From a checkpoint of a small contrastive image-text model.
Model: 64-pixel images, encoder arch resnext, encoder norm batchnorm, encoder activation relu, encoder depths [2, 3, 3], encoder widths [128, 256, 512], text encoder width 320, text encoder layers 12, text encoder norm layernorm_no_bias, text encoder activation gelu.
Training: muon at rate 0.011, batches of 256.
Data: 90422 training examples, 37.4 epochs.
Rows from block 9 of the text encoder, named by matrix and row number. Rows with one number belong to one neuron. Each number is 200 + 20 x the weight over its row's rms, rounded and kept within 0 to 999. All counts start at 0. After the name is the row's rms in percent of the matrix's.
# fc1: MLP up (text_encoder.blocks.9.mlp.fc1.weight, 960x320), inputs 214-319
# fc2: MLP down (text_encoder.blocks.9.mlp.fc2.weight, 320x960, transposed), outputs 214-319
fc1.754,090,232,196,203,207,232,194,230,214,199,232,184,204,154,231,199,188,242,190,209,222,185,218,176,210,249,223,203,203,173,209,180,210,195,190,230,199,221,187,194,166,232,202,196,169,193,219,222,166,192,228,196,224,154,195,177,237,221,204,182,204,200,194,237,224,183,207,199,181,224,218,183,241,206,219,209,188,196,188,200,163,219,167,167,199,182,181,199,238,197,196,220,232,250,223,184,171,169,208,200,196,206,203,215,173,196,168
fc1.755,028,206,190,215,181,143,190,188,199,212,173,220,217,202,209,198,215,185,211,178,191,183,198,225,167,233,202,222,174,215,213,178,196,212,199,180,182,214,185,234,179,190,194,194,198,220,182,204,191,228,205,197,203,208,188,200,143,190,208,207,156,192,212,213,198,195,186,220,190,223,188,164,204,180,167,199,213,213,200,191,199,211,189,181,194,226,185,188,218,222,199,232,228,197,177,217,231,218,221,191,205,189,223,169,192,171,202
fc1.756,126,179,206,185,202,232,206,195,202,172,192,162,217,193,198,224,236,209,209,236,213,203,200,212,195,187,193,218,204,197,208,205,183,162,180,161,210,206,182,254,211,189,185,214,201,204,208,178,201,170,224,230,195,191,184,250,186,213,191,176,177,208,171,206,218,190,142,189,234,203,208,206,166,216,203,225,247,198,191,174,198,214,197,228,204,189,167,196,194,186,179,168,180,218,169,191,180,209,223,231,179,220,163,179,200,198,209
fc1.757,104,184,186,190,194,179,194,182,188,181,189,183,204,205,171,167,204,147,199,176,156,193,193,234,161,167,192,210,214,221,190,240,188,232,184,195,235,160,177,191,203,189,185,177,192,179,219,149,208,222,178,183,218,194,199,215,162,187,180,199,187,210,220,189,233,193,193,219,183,171,196,183,200,225,195,205,156,199,188,173,248,180,200,189,193,187,213,180,220,163,205,202,206,234,200,195,181,202,234,189,221,175,190,196,188,210,228
fc1.758,127,196,204,202,201,209,199,201,214,236,191,206,196,194,201,185,149,194,226,199,203,181,192,215,199,214,186,209,235,218,186,209,192,186,185,192,171,201,214,198,214,230,193,198,220,197,180,209,185,227,223,198,198,201,200,272,207,194,180,217,190,214,165,192,206,202,222,154,196,191,159,165,180,189,209,229,198,168,202,226,189,229,182,181,182,205,202,191,181,223,205,188,199,201,224,176,212,177,199,193,252,221,175,177,206,235,193
fc1.759,100,214,204,204,229,214,194,178,205,195,176,238,228,209,218,192,208,224,197,204,184,198,224,176,206,223,213,193,187,206,207,183,225,217,190,235,194,173,182,167,168,181,211,147,227,205,184,198,206,246,228,144,212,203,212,209,200,181,218,204,198,234,218,187,198,224,199,180,140,221,200,181,194,232,192,179,175,190,203,207,218,182,221,185,229,178,195,216,199,200,189,213,198,227,202,184,199,190,165,223,215,186,223,160,241,167,175
fc1.760,116,177,189,233,218,176,208,183,190,187,181,205,205,159,194,188,221,214,191,250,213,178,216,182,235,192,229,177,209,192,193,199,172,182,178,194,208,190,204,217,170,190,176,199,219,202,196,166,176,184,216,210,200,196,218,187,215,142,190,211,213,178,228,174,196,189,204,189,235,220,170,204,202,191,213,200,226,204,226,214,183,194,190,181,208,199,196,209,231,196,191,204,193,178,176,194,202,178,184,200,225,227,220,229,191,198,222
fc1.761,104,202,166,191,193,199,185,182,184,195,187,198,189,207,205,194,196,190,191,198,217,195,216,173,192,212,184,191,195,235,205,216,213,210,196,185,206,232,184,183,193,196,183,194,191,229,187,206,198,243,188,201,204,176,195,198,169,177,210,197,191,199,208,213,225,205,186,177,162,181,207,179,197,177,212,193,181,247,191,231,205,180,216,216,222,210,191,229,200,231,210,179,233,243,173,182,220,242,207,189,193,219,217,217,173,211,230
fc1.762,128,199,198,170,195,200,227,203,220,231,183,206,193,170,172,187,205,203,157,218,207,236,240,212,201,215,234,192,191,188,223,221,195,235,184,205,179,167,202,187,198,215,179,216,170,182,199,158,210,184,188,228,164,219,188,195,166,168,177,193,211,168,210,209,201,199,162,209,193,223,218,172,213,200,204,164,195,196,214,222,224,200,181,176,192,162,165,179,207,187,192,224,221,166,211,171,220,223,203,226,206,174,176,208,196,210,202
fc1.763,099,175,176,213,176,189,218,202,188,206,241,197,235,198,238,160,192,178,217,191,205,216,202,196,183,194,204,206,203,199,199,229,179,215,215,222,170,192,210,225,200,208,207,221,190,189,197,189,206,215,185,180,186,205,173,179,203,201,186,172,182,196,200,195,223,191,189,193,212,165,195,220,224,164,195,194,200,197,241,209,222,206,209,170,217,211,220,152,220,179,209,215,183,236,186,207,206,182,207,207,168,192,208,221,225,175,225
fc1.764,101,205,213,164,208,223,181,160,199,192,215,203,202,186,187,190,193,153,207,186,199,245,247,200,199,206,200,185,205,179,187,217,217,203,195,204,220,211,187,172,176,176,214,209,199,199,166,214,208,171,191,180,241,192,171,237,175,179,192,187,186,206,212,227,227,216,226,196,182,183,209,218,172,191,207,196,204,196,211,197,232,186,221,202,212,185,206,179,194,209,223,202,224,201,193,215,232,212,230,204,202,172,179,184,197,225,228
fc1.765,123,186,204,220,194,197,202,204,199,164,172,220,188,158,191,172,214,214,169,188,160,191,259,218,178,209,212,181,191,206,244,207,163,190,221,233,194,203,220,205,183,192,206,215,218,200,216,225,210,199,211,209,185,185,194,199,201,213,183,204,206,184,178,222,206,167,207,265,166,183,198,167,201,213,176,216,212,190,200,196,193,189,221,194,205,176,176,214,248,224,183,206,200,193,200,191,203,180,193,258,214,198,190,169,156,214,208
fc1.766,112,160,151,226,242,239,216,163,165,192,202,157,229,234,202,224,217,217,194,246,215,268,197,210,203,194,214,222,178,193,205,200,194,187,156,227,181,188,190,184,216,207,193,193,254,214,191,186,188,192,183,194,180,200,214,238,206,218,191,206,169,192,194,188,203,221,200,236,218,212,187,193,180,194,227,207,201,197,194,218,186,227,237,203,199,197,160,183,198,213,190,185,234,205,192,205,181,168,190,236,205,230,161,190,189,183,208
fc1.767,098,198,223,156,208,188,212,197,222,194,172,175,267,211,185,190,224,198,189,203,181,184,237,189,189,189,200,197,190,197,202,211,225,223,211,171,182,196,212,196,176,205,201,180,233,249,191,200,208,215,200,197,211,194,237,179,199,200,211,204,203,203,216,216,228,190,174,254,198,217,192,191,182,214,218,208,206,240,191,209,205,191,247,260,193,211,196,182,198,210,174,195,214,180,213,210,190,221,200,225,182,211,211,216,208,204,224
fc1.768,044,203,199,155,225,180,190,203,202,184,197,193,181,169,169,196,230,220,203,179,203,189,178,214,207,196,182,202,195,206,217,194,170,215,155,205,195,188,175,190,218,242,205,199,189,199,210,184,195,205,215,176,209,248,172,205,190,202,204,218,230,210,193,185,194,200,176,172,197,193,187,172,202,245,208,218,177,224,169,215,191,214,170,229,209,207,179,194,221,194,203,180,194,176,202,196,173,156,191,193,184,179,207,222,196,199,201
fc1.769,081,182,185,220,202,161,187,179,216,193,175,232,194,172,185,175,235,202,210,247,189,234,200,199,204,205,180,206,183,197,213,232,214,226,180,192,191,179,204,197,193,234,174,198,204,209,262,200,228,180,228,218,183,230,187,209,179,207,212,178,176,227,203,200,160,200,211,192,205,182,233,208,214,197,194,201,167,169,161,226,174,188,189,191,219,188,184,204,200,224,227,161,207,229,234,221,170,192,182,197,203,191,214,193,223,227,211
fc1.770,030,181,187,193,218,191,198,182,194,184,195,199,226,182,214,198,183,204,229,187,174,181,189,167,212,167,213,213,207,207,219,181,192,201,249,187,178,210,198,216,214,188,192,186,179,189,225,209,223,241,194,181,207,211,199,203,213,167,172,236,176,199,191,203,174,239,194,199,187,213,167,190,218,210,212,219,213,198,181,206,200,231,184,195,203,192,184,207,211,174,216,230,184,177,218,199,206,201,183,176,213,196,198,196,181,220,187
fc1.771,140,176,197,163,213,165,239,205,225,202,180,227,203,203,199,228,163,211,231,209,187,175,208,219,165,232,179,188,184,180,188,209,245,213,175,224,227,238,212,186,176,188,189,191,201,165,172,207,210,161,179,176,205,202,203,203,197,180,172,214,184,225,188,213,220,176,223,205,231,222,211,247,201,203,182,193,178,217,203,224,225,192,204,185,207,207,158,171,208,161,192,178,179,194,220,208,221,178,203,210,199,231,199,221,218,214,184
fc1.772,090,195,201,178,187,212,192,224,223,207,215,218,231,189,196,234,195,199,224,182,190,203,208,202,178,224,177,205,220,205,190,201,214,206,200,181,192,182,186,207,186,201,185,200,185,215,191,210,190,221,215,192,190,225,244,240,202,180,192,196,188,226,168,230,181,174,207,187,154,196,186,235,221,216,204,224,172,211,232,204,208,210,217,183,213,198,177,202,208,220,227,157,203,192,224,191,173,194,214,182,177,184,196,234,167,213,189
fc1.773,111,211,210,208,193,175,197,197,201,223,200,203,164,230,170,204,189,197,194,180,212,181,231,191,194,198,195,186,203,163,168,185,168,195,189,209,222,183,206,244,196,221,238,209,215,168,204,236,204,184,220,201,189,218,223,180,215,201,198,219,160,195,197,187,210,216,199,183,220,172,214,219,187,199,201,196,234,222,208,223,213,216,187,195,222,180,178,219,203,175,187,203,203,188,209,202,192,202,190,225,190,178,180,210,159,204,187
fc1.774,126,225,225,206,167,221,187,201,213,208,229,196,191,232,214,198,221,224,232,187,196,176,205,200,184,203,194,207,233,213,210,213,219,193,164,206,176,198,192,158,199,208,187,232,234,198,213,249,221,210,201,198,212,196,214,194,205,174,212,182,203,191,207,181,216,225,209,193,211,214,204,187,232,157,182,187,188,182,210,207,213,209,225,163,218,239,184,197,241,182,193,195,246,194,208,214,207,182,183,216,201,209,224,184,171,197,239
fc1.775,103,233,218,189,195,195,213,176,179,193,167,186,231,207,240,187,168,168,226,180,200,184,228,211,199,209,200,196,199,243,211,248,167,212,212,219,205,203,168,191,158,254,177,180,215,176,188,216,194,191,197,214,206,179,193,225,211,191,163,184,205,193,184,194,183,199,187,161,208,196,221,190,175,169,212,214,222,212,208,216,208,187,185,189,218,202,202,160,213,147,204,190,197,223,242,202,232,200,224,181,195,259,192,189,183,205,208
fc1.776,065,201,188,174,216,186,236,183,208,190,189,212,234,174,201,199,213,197,174,198,151,198,215,182,203,190,197,209,201,269,200,249,193,192,197,174,154,177,221,190,173,215,215,187,203,205,163,188,197,201,189,192,200,192,220,216,208,179,194,206,220,237,182,208,201,193,196,206,161,175,202,208,195,200,191,175,174,225,159,194,222,207,178,199,190,200,199,190,150,200,198,210,194,201,161,207,196,199,204,198,194,172,177,226,207,185,239
fc1.777,061,205,225,230,175,203,189,198,222,219,187,190,201,197,182,221,180,200,199,242,216,205,189,200,182,209,218,194,197,205,216,185,211,173,195,209,199,206,198,201,200,203,231,163,213,183,212,189,187,217,231,213,191,167,199,211,229,202,188,162,162,191,225,206,206,191,247,220,198,206,169,165,196,205,184,218,185,170,213,155,228,216,160,208,191,203,197,149,204,222,214,207,180,173,220,181,232,218,195,225,194,204,223,173,218,244,206
fc1.778,102,198,187,182,194,180,200,205,196,207,191,200,223,191,229,201,192,172,204,157,154,191,209,204,190,209,209,184,191,190,190,143,203,162,212,197,229,210,171,215,203,189,180,213,204,184,229,196,219,181,211,197,177,223,230,182,184,215,206,201,178,201,211,229,195,207,207,178,197,222,167,226,254,200,219,203,212,186,219,169,213,232,195,207,161,169,167,231,206,217,244,196,189,187,218,184,174,203,193,204,224,201,213,199,169,200,225
fc1.779,090,174,198,208,216,226,235,226,219,157,209,194,247,186,227,188,206,193,215,176,182,206,183,178,213,188,187,185,237,246,201,184,194,207,213,167,178,183,166,179,213,215,203,184,178,186,242,201,211,165,195,171,249,199,180,223,186,217,191,184,201,172,220,203,213,208,219,225,202,213,197,243,196,217,178,216,162,216,228,258,216,191,164,199,198,201,188,203,197,200,200,168,203,207,187,154,166,185,189,202,187,183,193,187,191,182,200
fc1.780,105,191,202,205,179,189,177,207,212,192,195,193,183,194,201,204,215,203,229,189,210,189,232,194,199,174,170,226,188,155,180,206,192,210,236,214,214,146,182,199,167,182,217,151,155,193,244,220,211,179,196,221,206,174,200,206,213,186,176,207,187,174,192,203,221,212,193,210,224,225,203,197,171,207,209,223,170,168,204,178,182,208,188,157,212,195,193,162,222,174,202,169,237,187,205,211,206,181,212,216,172,198,215,146,185,196,210
fc1.781,034,195,190,211,163,200,209,248,232,197,175,209,227,183,192,195,180,182,221,203,171,195,193,174,205,219,196,175,157,220,201,205,184,196,222,208,201,177,205,224,166,229,187,176,216,171,252,213,182,214,201,186,200,207,200,217,239,221,198,202,180,187,193,214,198,193,224,198,204,162,198,202,203,213,189,181,177,205,230,165,234,203,195,227,195,190,185,213,210,183,193,207,256,201,184,193,209,230,220,198,206,210,141,238,190,174,210
fc1.782,119,184,186,211,219,194,159,231,226,207,193,196,193,214,194,203,228,207,186,211,197,209,202,192,151,218,181,195,178,187,176,184,216,183,182,201,172,171,193,215,144,201,219,203,224,184,204,213,204,184,222,161,230,183,209,189,161,209,198,198,170,211,180,207,179,195,220,185,216,207,232,189,211,246,193,168,227,199,187,215,224,214,200,195,217,165,209,220,210,228,189,232,203,203,224,214,186,181,232,194,204,178,187,197,209,201,172
fc1.783,093,223,214,194,224,191,224,213,188,190,191,214,192,172,202,184,158,187,228,195,182,209,163,195,175,209,166,259,181,192,216,211,187,200,188,204,224,175,185,195,233,144,247,226,188,187,176,199,228,204,220,212,205,213,225,177,188,206,176,196,189,160,220,247,189,211,215,238,211,174,199,199,190,190,220,221,204,203,164,217,182,184,175,207,157,209,191,184,215,179,203,234,236,183,200,229,193,187,174,183,202,206,204,191,187,193,189
fc1.784,108,198,198,192,186,218,215,198,221,216,192,206,224,207,182,219,187,200,204,196,201,214,211,200,211,178,177,189,212,181,207,197,160,188,232,200,176,241,209,196,184,199,191,204,181,228,190,201,195,203,200,189,217,213,207,168,185,224,193,200,198,195,179,185,193,217,222,228,190,187,205,201,206,216,213,238,206,221,219,192,188,209,221,162,211,175,220,187,206,181,155,198,196,247,231,221,210,193,207,228,231,189,212,196,164,171,183
fc1.785,115,192,213,199,184,212,198,186,218,210,251,177,255,185,210,164,216,204,204,228,202,171,204,182,218,201,175,228,192,199,172,210,200,192,194,201,217,157,184,197,216,201,143,209,186,191,205,186,215,222,178,205,218,253,223,175,204,206,179,186,210,217,209,212,200,208,198,214,202,214,173,219,210,227,222,190,193,189,217,181,190,181,155,222,182,218,232,219,193,172,207,205,168,180,219,185,188,192,256,201,192,173,164,230,203,195,210
fc2.754,083,207,228,197,194,226,241,221,203,204,232,203,178,175,212,155,229,172,159,206,183,213,231,161,185,176,171,174,225,187,220,178,182,189,188,221,204,182,204,220,201,194,216,199,212,162,189,195,179,204,197,188,222,171,164,195,200,235,161,210,246,213,189,214,231,195,225,207,177,214,225,177,221,198,178,226,213,183,163,178,228,208,202,190,177,197,219,226,232,198,193,179,227,192,244,193,177,212,194,201,182,173,208,209,195,168,201
fc2.755,022,215,207,192,171,207,199,229,236,193,184,231,164,218,214,180,152,209,222,180,227,232,199,220,187,169,167,176,219,186,172,202,210,198,203,201,209,232,201,180,241,205,192,207,212,227,233,191,202,206,214,222,209,160,204,202,176,206,198,198,219,190,162,194,198,210,212,178,181,167,188,187,207,195,185,159,190,220,205,186,234,195,200,199,188,190,190,193,201,179,185,203,170,208,199,219,208,193,204,158,218,210,220,204,210,234,213
fc2.756,121,177,215,205,216,199,206,204,215,231,156,180,230,197,202,189,235,187,199,218,192,240,227,192,207,192,230,205,179,150,210,179,183,226,229,187,182,207,175,211,192,209,203,206,226,201,169,199,191,219,220,235,218,172,191,220,249,203,202,223,223,204,207,173,197,242,206,161,174,199,222,188,191,203,196,195,248,209,190,197,208,180,205,223,201,187,204,147,206,206,200,152,233,207,223,187,182,199,222,167,187,234,198,231,175,198,214
fc2.757,098,225,215,212,166,198,186,211,189,186,229,193,194,200,177,188,179,195,220,207,215,203,190,192,215,220,220,235,173,187,201,207,200,238,214,246,220,183,210,206,197,154,220,190,213,182,215,167,220,184,210,194,201,227,209,181,213,230,180,206,183,192,200,172,198,173,237,220,178,195,216,185,211,157,216,194,199,201,199,194,222,233,211,173,177,193,173,205,191,172,178,220,194,214,185,178,178,204,201,210,225,224,173,188,237,200,210
fc2.758,125,195,219,190,233,200,240,243,203,188,164,162,203,203,174,202,183,168,183,214,215,172,235,215,200,245,188,205,182,182,234,212,201,179,202,225,197,175,233,174,202,210,189,183,219,217,204,162,191,191,203,215,177,227,218,220,229,205,196,212,192,233,213,186,190,186,189,171,176,199,162,222,194,195,216,207,210,184,210,252,208,158,176,197,204,222,191,188,199,209,189,185,198,242,196,223,177,180,201,220,182,220,190,228,236,182,185
fc2.759,104,205,199,203,164,180,200,221,213,197,172,172,184,196,194,190,186,217,220,206,163,209,213,222,189,214,213,219,188,173,202,190,225,193,192,219,240,196,176,210,218,187,227,191,193,194,237,209,191,194,223,212,237,189,250,181,222,212,219,217,186,197,181,183,197,197,216,189,187,190,193,228,175,221,178,179,199,194,177,201,177,218,233,220,189,200,183,176,209,159,225,189,170,224,255,206,167,240,189,201,202,190,181,205,216,225,233
fc2.760,118,221,191,194,193,200,228,213,204,218,195,214,224,193,200,181,214,240,179,229,195,187,227,167,178,215,212,235,202,233,201,203,176,221,197,182,198,224,229,209,184,180,188,229,195,219,208,198,204,203,199,158,165,202,168,186,208,190,239,236,216,203,177,193,178,180,235,205,223,200,240,184,188,225,227,215,189,198,183,219,187,198,184,216,210,222,215,191,223,217,231,196,192,186,176,227,202,203,215,219,192,214,233,231,220,222,209
fc2.761,123,236,206,191,202,202,181,192,191,219,217,209,138,206,204,194,219,215,221,210,222,218,207,171,204,199,200,222,232,209,189,184,177,204,179,196,231,174,155,193,238,201,182,174,207,223,198,161,212,200,194,201,201,186,178,215,243,219,227,187,190,202,207,189,185,211,224,153,150,237,195,181,212,185,224,189,212,192,197,216,200,196,196,209,203,211,191,208,181,179,215,213,139,232,214,206,220,203,195,215,193,189,194,223,201,206,211
fc2.762,127,177,194,224,180,216,197,206,191,241,184,220,179,154,232,205,215,227,191,218,197,193,184,194,205,226,250,186,163,203,158,206,155,230,217,181,211,196,223,231,184,210,198,235,208,215,152,189,215,196,189,208,218,223,200,227,216,203,220,220,193,177,181,189,217,217,225,203,210,190,235,194,199,169,203,223,166,209,181,201,183,236,216,200,189,203,175,218,224,210,188,229,232,180,177,212,210,186,201,211,198,227,188,228,173,213,166
fc2.763,104,214,165,218,199,223,214,168,172,175,222,203,174,201,197,211,195,179,180,199,194,197,227,205,214,223,203,227,218,210,176,200,208,198,194,161,215,183,188,224,258,203,201,160,189,177,202,214,190,212,176,184,188,236,170,175,201,178,197,193,174,219,194,193,205,205,204,198,204,189,196,191,216,186,195,207,183,217,217,190,214,207,190,243,202,210,219,180,200,188,189,248,177,222,184,200,227,207,219,207,200,200,210,201,196,184,187
fc2.764,094,184,211,188,165,186,170,195,215,188,233,166,192,198,196,187,190,162,204,212,180,213,213,218,204,177,226,198,199,171,182,190,221,237,209,197,182,195,216,207,187,209,194,205,170,199,205,186,215,229,179,190,237,224,184,207,185,201,218,233,194,208,219,184,181,191,203,190,199,216,234,192,251,186,180,199,204,194,195,173,197,208,201,180,200,168,209,175,155,218,216,227,205,204,197,211,226,211,184,223,193,200,187,212,203,226,177
fc2.765,121,248,192,183,231,210,206,185,231,182,190,220,208,178,186,216,178,194,207,224,194,217,185,197,192,181,226,210,185,193,181,219,200,190,228,220,209,211,167,185,202,178,180,170,200,236,220,218,204,204,226,205,154,188,175,184,213,160,139,169,182,206,168,222,208,187,228,218,181,202,196,171,227,210,201,232,220,195,187,196,189,209,231,178,193,188,223,198,235,189,206,176,221,185,217,229,195,156,234,219,188,215,203,217,167,174,214
fc2.766,114,145,189,209,237,221,212,195,177,209,185,197,257,213,225,212,202,164,207,173,198,235,233,175,215,187,215,205,199,163,185,202,170,173,168,211,183,219,192,208,184,247,199,182,218,220,215,217,162,218,207,239,210,189,194,206,201,205,200,202,188,198,188,215,217,213,172,204,186,194,189,199,167,195,183,175,217,171,194,193,226,198,219,212,191,219,196,182,180,182,223,173,212,216,206,205,202,203,198,217,206,221,185,211,206,221,214
fc2.767,096,218,226,231,215,168,215,211,224,206,154,183,261,188,242,233,214,185,192,216,176,174,224,195,199,194,195,218,189,223,174,177,181,196,229,186,215,213,195,225,208,178,184,171,216,230,195,219,193,225,170,220,192,192,222,216,175,184,204,184,196,187,193,203,208,194,189,187,196,210,199,204,169,204,207,192,195,200,175,158,214,205,208,183,170,215,155,176,209,207,192,183,193,184,251,225,198,214,178,215,202,178,184,205,196,228,182
fc2.768,040,204,216,233,218,172,175,201,173,173,198,195,202,214,189,202,214,189,223,219,216,182,208,193,169,228,191,198,190,161,234,206,200,222,194,222,190,199,167,179,217,175,217,261,231,194,229,196,208,204,233,219,191,222,203,213,181,198,184,199,199,206,200,193,209,201,200,231,185,192,185,168,154,216,231,204,182,198,158,210,222,216,179,193,174,187,198,217,200,173,212,186,180,187,199,206,193,168,217,203,178,219,205,209,180,186,166
fc2.769,075,241,185,210,178,224,211,220,171,162,204,237,180,167,168,184,193,236,220,192,177,216,183,159,185,168,186,235,232,189,198,229,212,207,209,220,176,204,191,193,207,202,190,192,216,175,219,187,198,204,202,198,190,206,181,199,193,213,210,207,177,213,229,221,217,207,209,206,190,201,206,208,227,229,184,186,198,202,194,188,197,175,205,226,222,175,207,187,187,198,224,208,182,189,198,207,214,168,196,186,201,197,203,212,188,213,168
fc2.770,025,199,195,184,180,184,173,171,215,193,195,205,180,214,139,212,225,187,214,195,199,178,171,213,185,245,198,191,236,169,192,182,220,216,206,177,204,214,220,204,206,192,208,213,188,173,190,209,195,194,185,219,188,178,200,189,179,217,211,179,196,207,193,214,191,221,193,220,170,216,202,161,187,225,204,221,198,189,194,175,194,243,198,243,212,203,193,201,228,198,182,198,185,184,199,215,201,148,216,189,219,194,219,160,187,210,202
fc2.771,149,162,203,177,221,185,206,177,183,197,181,220,220,195,208,202,185,201,205,195,194,173,224,208,218,238,195,206,210,193,217,214,208,214,187,214,223,226,233,218,177,187,201,223,194,157,162,198,202,209,163,179,166,205,212,194,223,187,205,207,198,187,204,194,213,189,221,213,191,190,212,209,195,194,188,206,173,196,185,173,186,178,183,168,183,214,191,192,194,201,209,181,186,200,168,217,196,201,217,243,202,203,192,186,217,198,185
fc2.772,093,189,266,234,217,202,185,209,199,182,213,172,214,169,226,205,181,178,159,231,196,170,194,210,196,210,216,205,200,191,233,172,204,216,232,197,204,194,192,169,176,219,181,170,202,186,191,242,182,219,198,215,175,218,185,214,239,177,197,204,191,154,201,197,182,213,236,194,161,233,214,199,200,214,187,231,176,182,179,206,224,160,186,205,202,221,181,200,220,196,164,187,205,184,161,206,209,199,173,226,148,232,188,209,177,217,199
fc2.773,096,201,202,215,158,233,221,200,197,242,221,202,160,199,191,196,199,224,166,192,199,183,207,180,187,175,188,204,188,214,222,229,200,203,181,193,172,197,224,228,190,215,199,171,188,194,205,189,207,187,214,210,189,223,197,198,185,178,187,184,186,198,197,197,245,228,208,189,211,171,203,193,179,196,188,210,188,207,205,214,177,199,230,186,204,182,206,196,172,170,190,226,202,207,204,229,174,193,185,195,200,205,188,203,178,233,215
fc2.774,132,251,217,187,188,211,215,198,202,233,216,192,184,211,212,209,199,227,183,219,171,199,209,207,190,191,175,196,252,214,193,174,226,232,195,203,215,172,205,166,193,182,232,214,204,193,215,202,201,172,159,191,209,200,215,212,197,180,215,173,188,190,214,176,232,227,214,206,211,219,216,204,213,181,183,209,193,196,184,239,229,195,210,158,179,223,213,195,204,207,192,195,189,191,175,213,222,179,177,200,182,202,207,184,214,154,223
fc2.775,109,205,215,201,203,183,234,244,225,203,192,192,221,222,168,226,209,191,236,178,203,220,216,220,162,240,201,237,195,193,221,222,187,186,246,202,198,200,215,195,221,214,187,211,262,211,179,189,205,193,201,181,203,212,238,215,200,189,192,195,206,179,217,202,198,206,215,242,209,212,180,211,216,206,217,184,208,227,163,212,188,191,170,231,176,189,205,176,198,189,189,191,232,212,217,219,180,198,225,218,188,220,203,205,214,163,190
fc2.776,058,196,203,224,178,177,208,209,225,172,210,223,200,174,211,194,188,187,218,200,199,197,214,221,259,220,203,182,176,201,210,216,227,214,209,210,202,199,198,179,212,203,185,187,226,164,221,203,164,195,183,177,201,213,207,224,242,204,161,214,220,195,206,198,206,190,176,196,167,221,195,181,191,176,204,214,185,209,213,200,181,223,181,196,179,191,191,204,173,176,188,234,205,227,188,204,208,201,199,181,164,207,198,222,223,216,208
fc2.777,051,218,183,186,207,181,231,182,238,184,218,196,194,189,139,200,194,154,200,206,219,198,200,216,197,229,192,180,239,191,207,190,252,171,213,208,211,204,203,189,224,192,220,193,207,207,193,207,163,176,184,217,219,199,150,203,218,191,216,206,203,168,200,224,185,195,184,210,185,189,209,217,188,188,188,219,239,234,214,221,192,214,221,202,180,239,182,191,212,215,183,205,189,202,205,181,205,227,179,197,213,184,204,181,197,190,189
fc2.778,109,198,220,172,192,262,183,227,204,203,161,167,204,193,216,175,205,206,187,160,197,215,225,202,201,217,211,184,166,185,196,209,210,220,183,208,170,231,175,190,241,241,178,212,213,197,184,212,186,191,186,190,216,197,191,210,218,207,252,205,210,211,234,179,204,213,234,217,170,207,207,195,224,207,198,202,196,155,166,212,240,186,200,214,162,189,183,183,224,231,184,169,187,195,227,166,185,211,175,212,226,215,186,210,202,225,189
fc2.779,078,192,222,164,170,215,204,205,232,181,228,179,239,194,217,188,183,210,183,212,180,196,170,209,211,188,209,155,198,182,205,190,191,195,169,216,205,198,211,200,206,220,252,214,222,201,200,209,197,168,205,149,232,191,184,181,173,209,194,203,181,186,211,169,192,209,245,169,198,183,210,222,210,210,207,224,210,197,199,178,174,196,201,182,231,184,219,228,215,193,187,177,196,217,202,194,177,203,178,175,209,228,175,197,221,218,186
fc2.780,105,198,200,208,205,193,202,165,199,183,203,182,176,191,199,191,193,183,217,169,179,200,226,178,188,225,197,209,230,152,201,179,202,209,219,203,234,182,217,190,199,168,214,170,162,202,197,194,207,182,165,186,181,168,214,206,180,213,185,194,183,201,215,193,234,182,177,209,230,205,220,211,192,211,198,217,179,198,204,201,196,193,225,167,204,202,178,178,226,185,185,174,172,207,150,189,174,197,216,220,187,209,215,163,141,196,192
fc2.781,028,199,198,203,207,215,208,221,179,221,223,202,198,193,165,172,223,219,208,215,234,202,201,196,174,186,230,206,175,221,210,226,181,194,214,222,227,199,191,188,214,192,211,232,217,212,218,178,232,171,179,196,191,190,216,255,223,196,199,191,177,230,208,168,186,228,229,238,203,215,209,211,195,224,189,171,196,215,220,193,199,218,193,202,209,197,190,209,203,169,176,185,222,177,203,202,177,163,191,177,202,247,186,210,188,178,198
fc2.782,122,222,230,188,212,205,174,227,193,209,205,194,191,188,197,192,188,223,210,213,197,193,198,177,170,199,190,163,189,221,199,216,189,199,173,198,166,202,189,178,195,189,199,195,184,202,217,201,217,187,216,177,200,188,196,195,242,231,197,226,228,249,202,174,221,175,210,191,220,220,196,213,184,223,188,182,200,179,189,220,163,217,181,224,156,185,188,196,222,220,206,265,199,200,209,221,204,181,179,180,189,200,192,213,248,165,195
fc2.783,094,205,181,190,189,190,171,175,165,202,199,224,212,198,173,208,200,203,192,207,204,206,206,170,155,231,184,226,217,199,185,240,195,226,205,187,184,183,202,226,178,183,223,190,177,203,223,187,214,209,195,188,214,221,210,174,171,200,176,207,175,190,182,195,207,230,223,191,190,192,158,186,187,196,173,221,214,246,217,201,206,174,198,217,172,204,181,211,213,153,219,230,178,237,231,225,227,199,191,155,251,203,202,209,236,172,166
fc2.784,108,182,205,189,209,219,206,225,221,244,180,203,216,216,202,189,182,208,220,181,171,232,191,227,193,196,206,188,190,182,214,199,170,217,177,202,221,190,217,216,168,195,202,215,188,212,203,195,205,187,221,228,204,197,193,149,218,182,202,193,196,198,178,172,204,192,237,236,183,178,182,216,174,197,194,203,227,223,214,143,196,199,241,186,233,174,225,191,201,208,205,200,194,180,201,208,203,157,208,228,210,201,198,198,164,182,214
fc2.785,122,214,222,217,211,197,161,165,219,230,208,180,189,203,215,177,198,177,191,199,215,188,186,232,203,213,232,198,202,218,212,184,230,217,216,197,221,154,200,198,229,183,175,217,199,214,231,208,199,199,183,210,203,187,210,205,187,207,198,177,176,212,222,238,199,219,250,198,208,195,178,202,230,180,192,215,212,181,176,209,203,204,200,224,193,209,215,224,179,200,202,217,211,214,203,226,202,167,186,168,155,190,173,198,179,209,179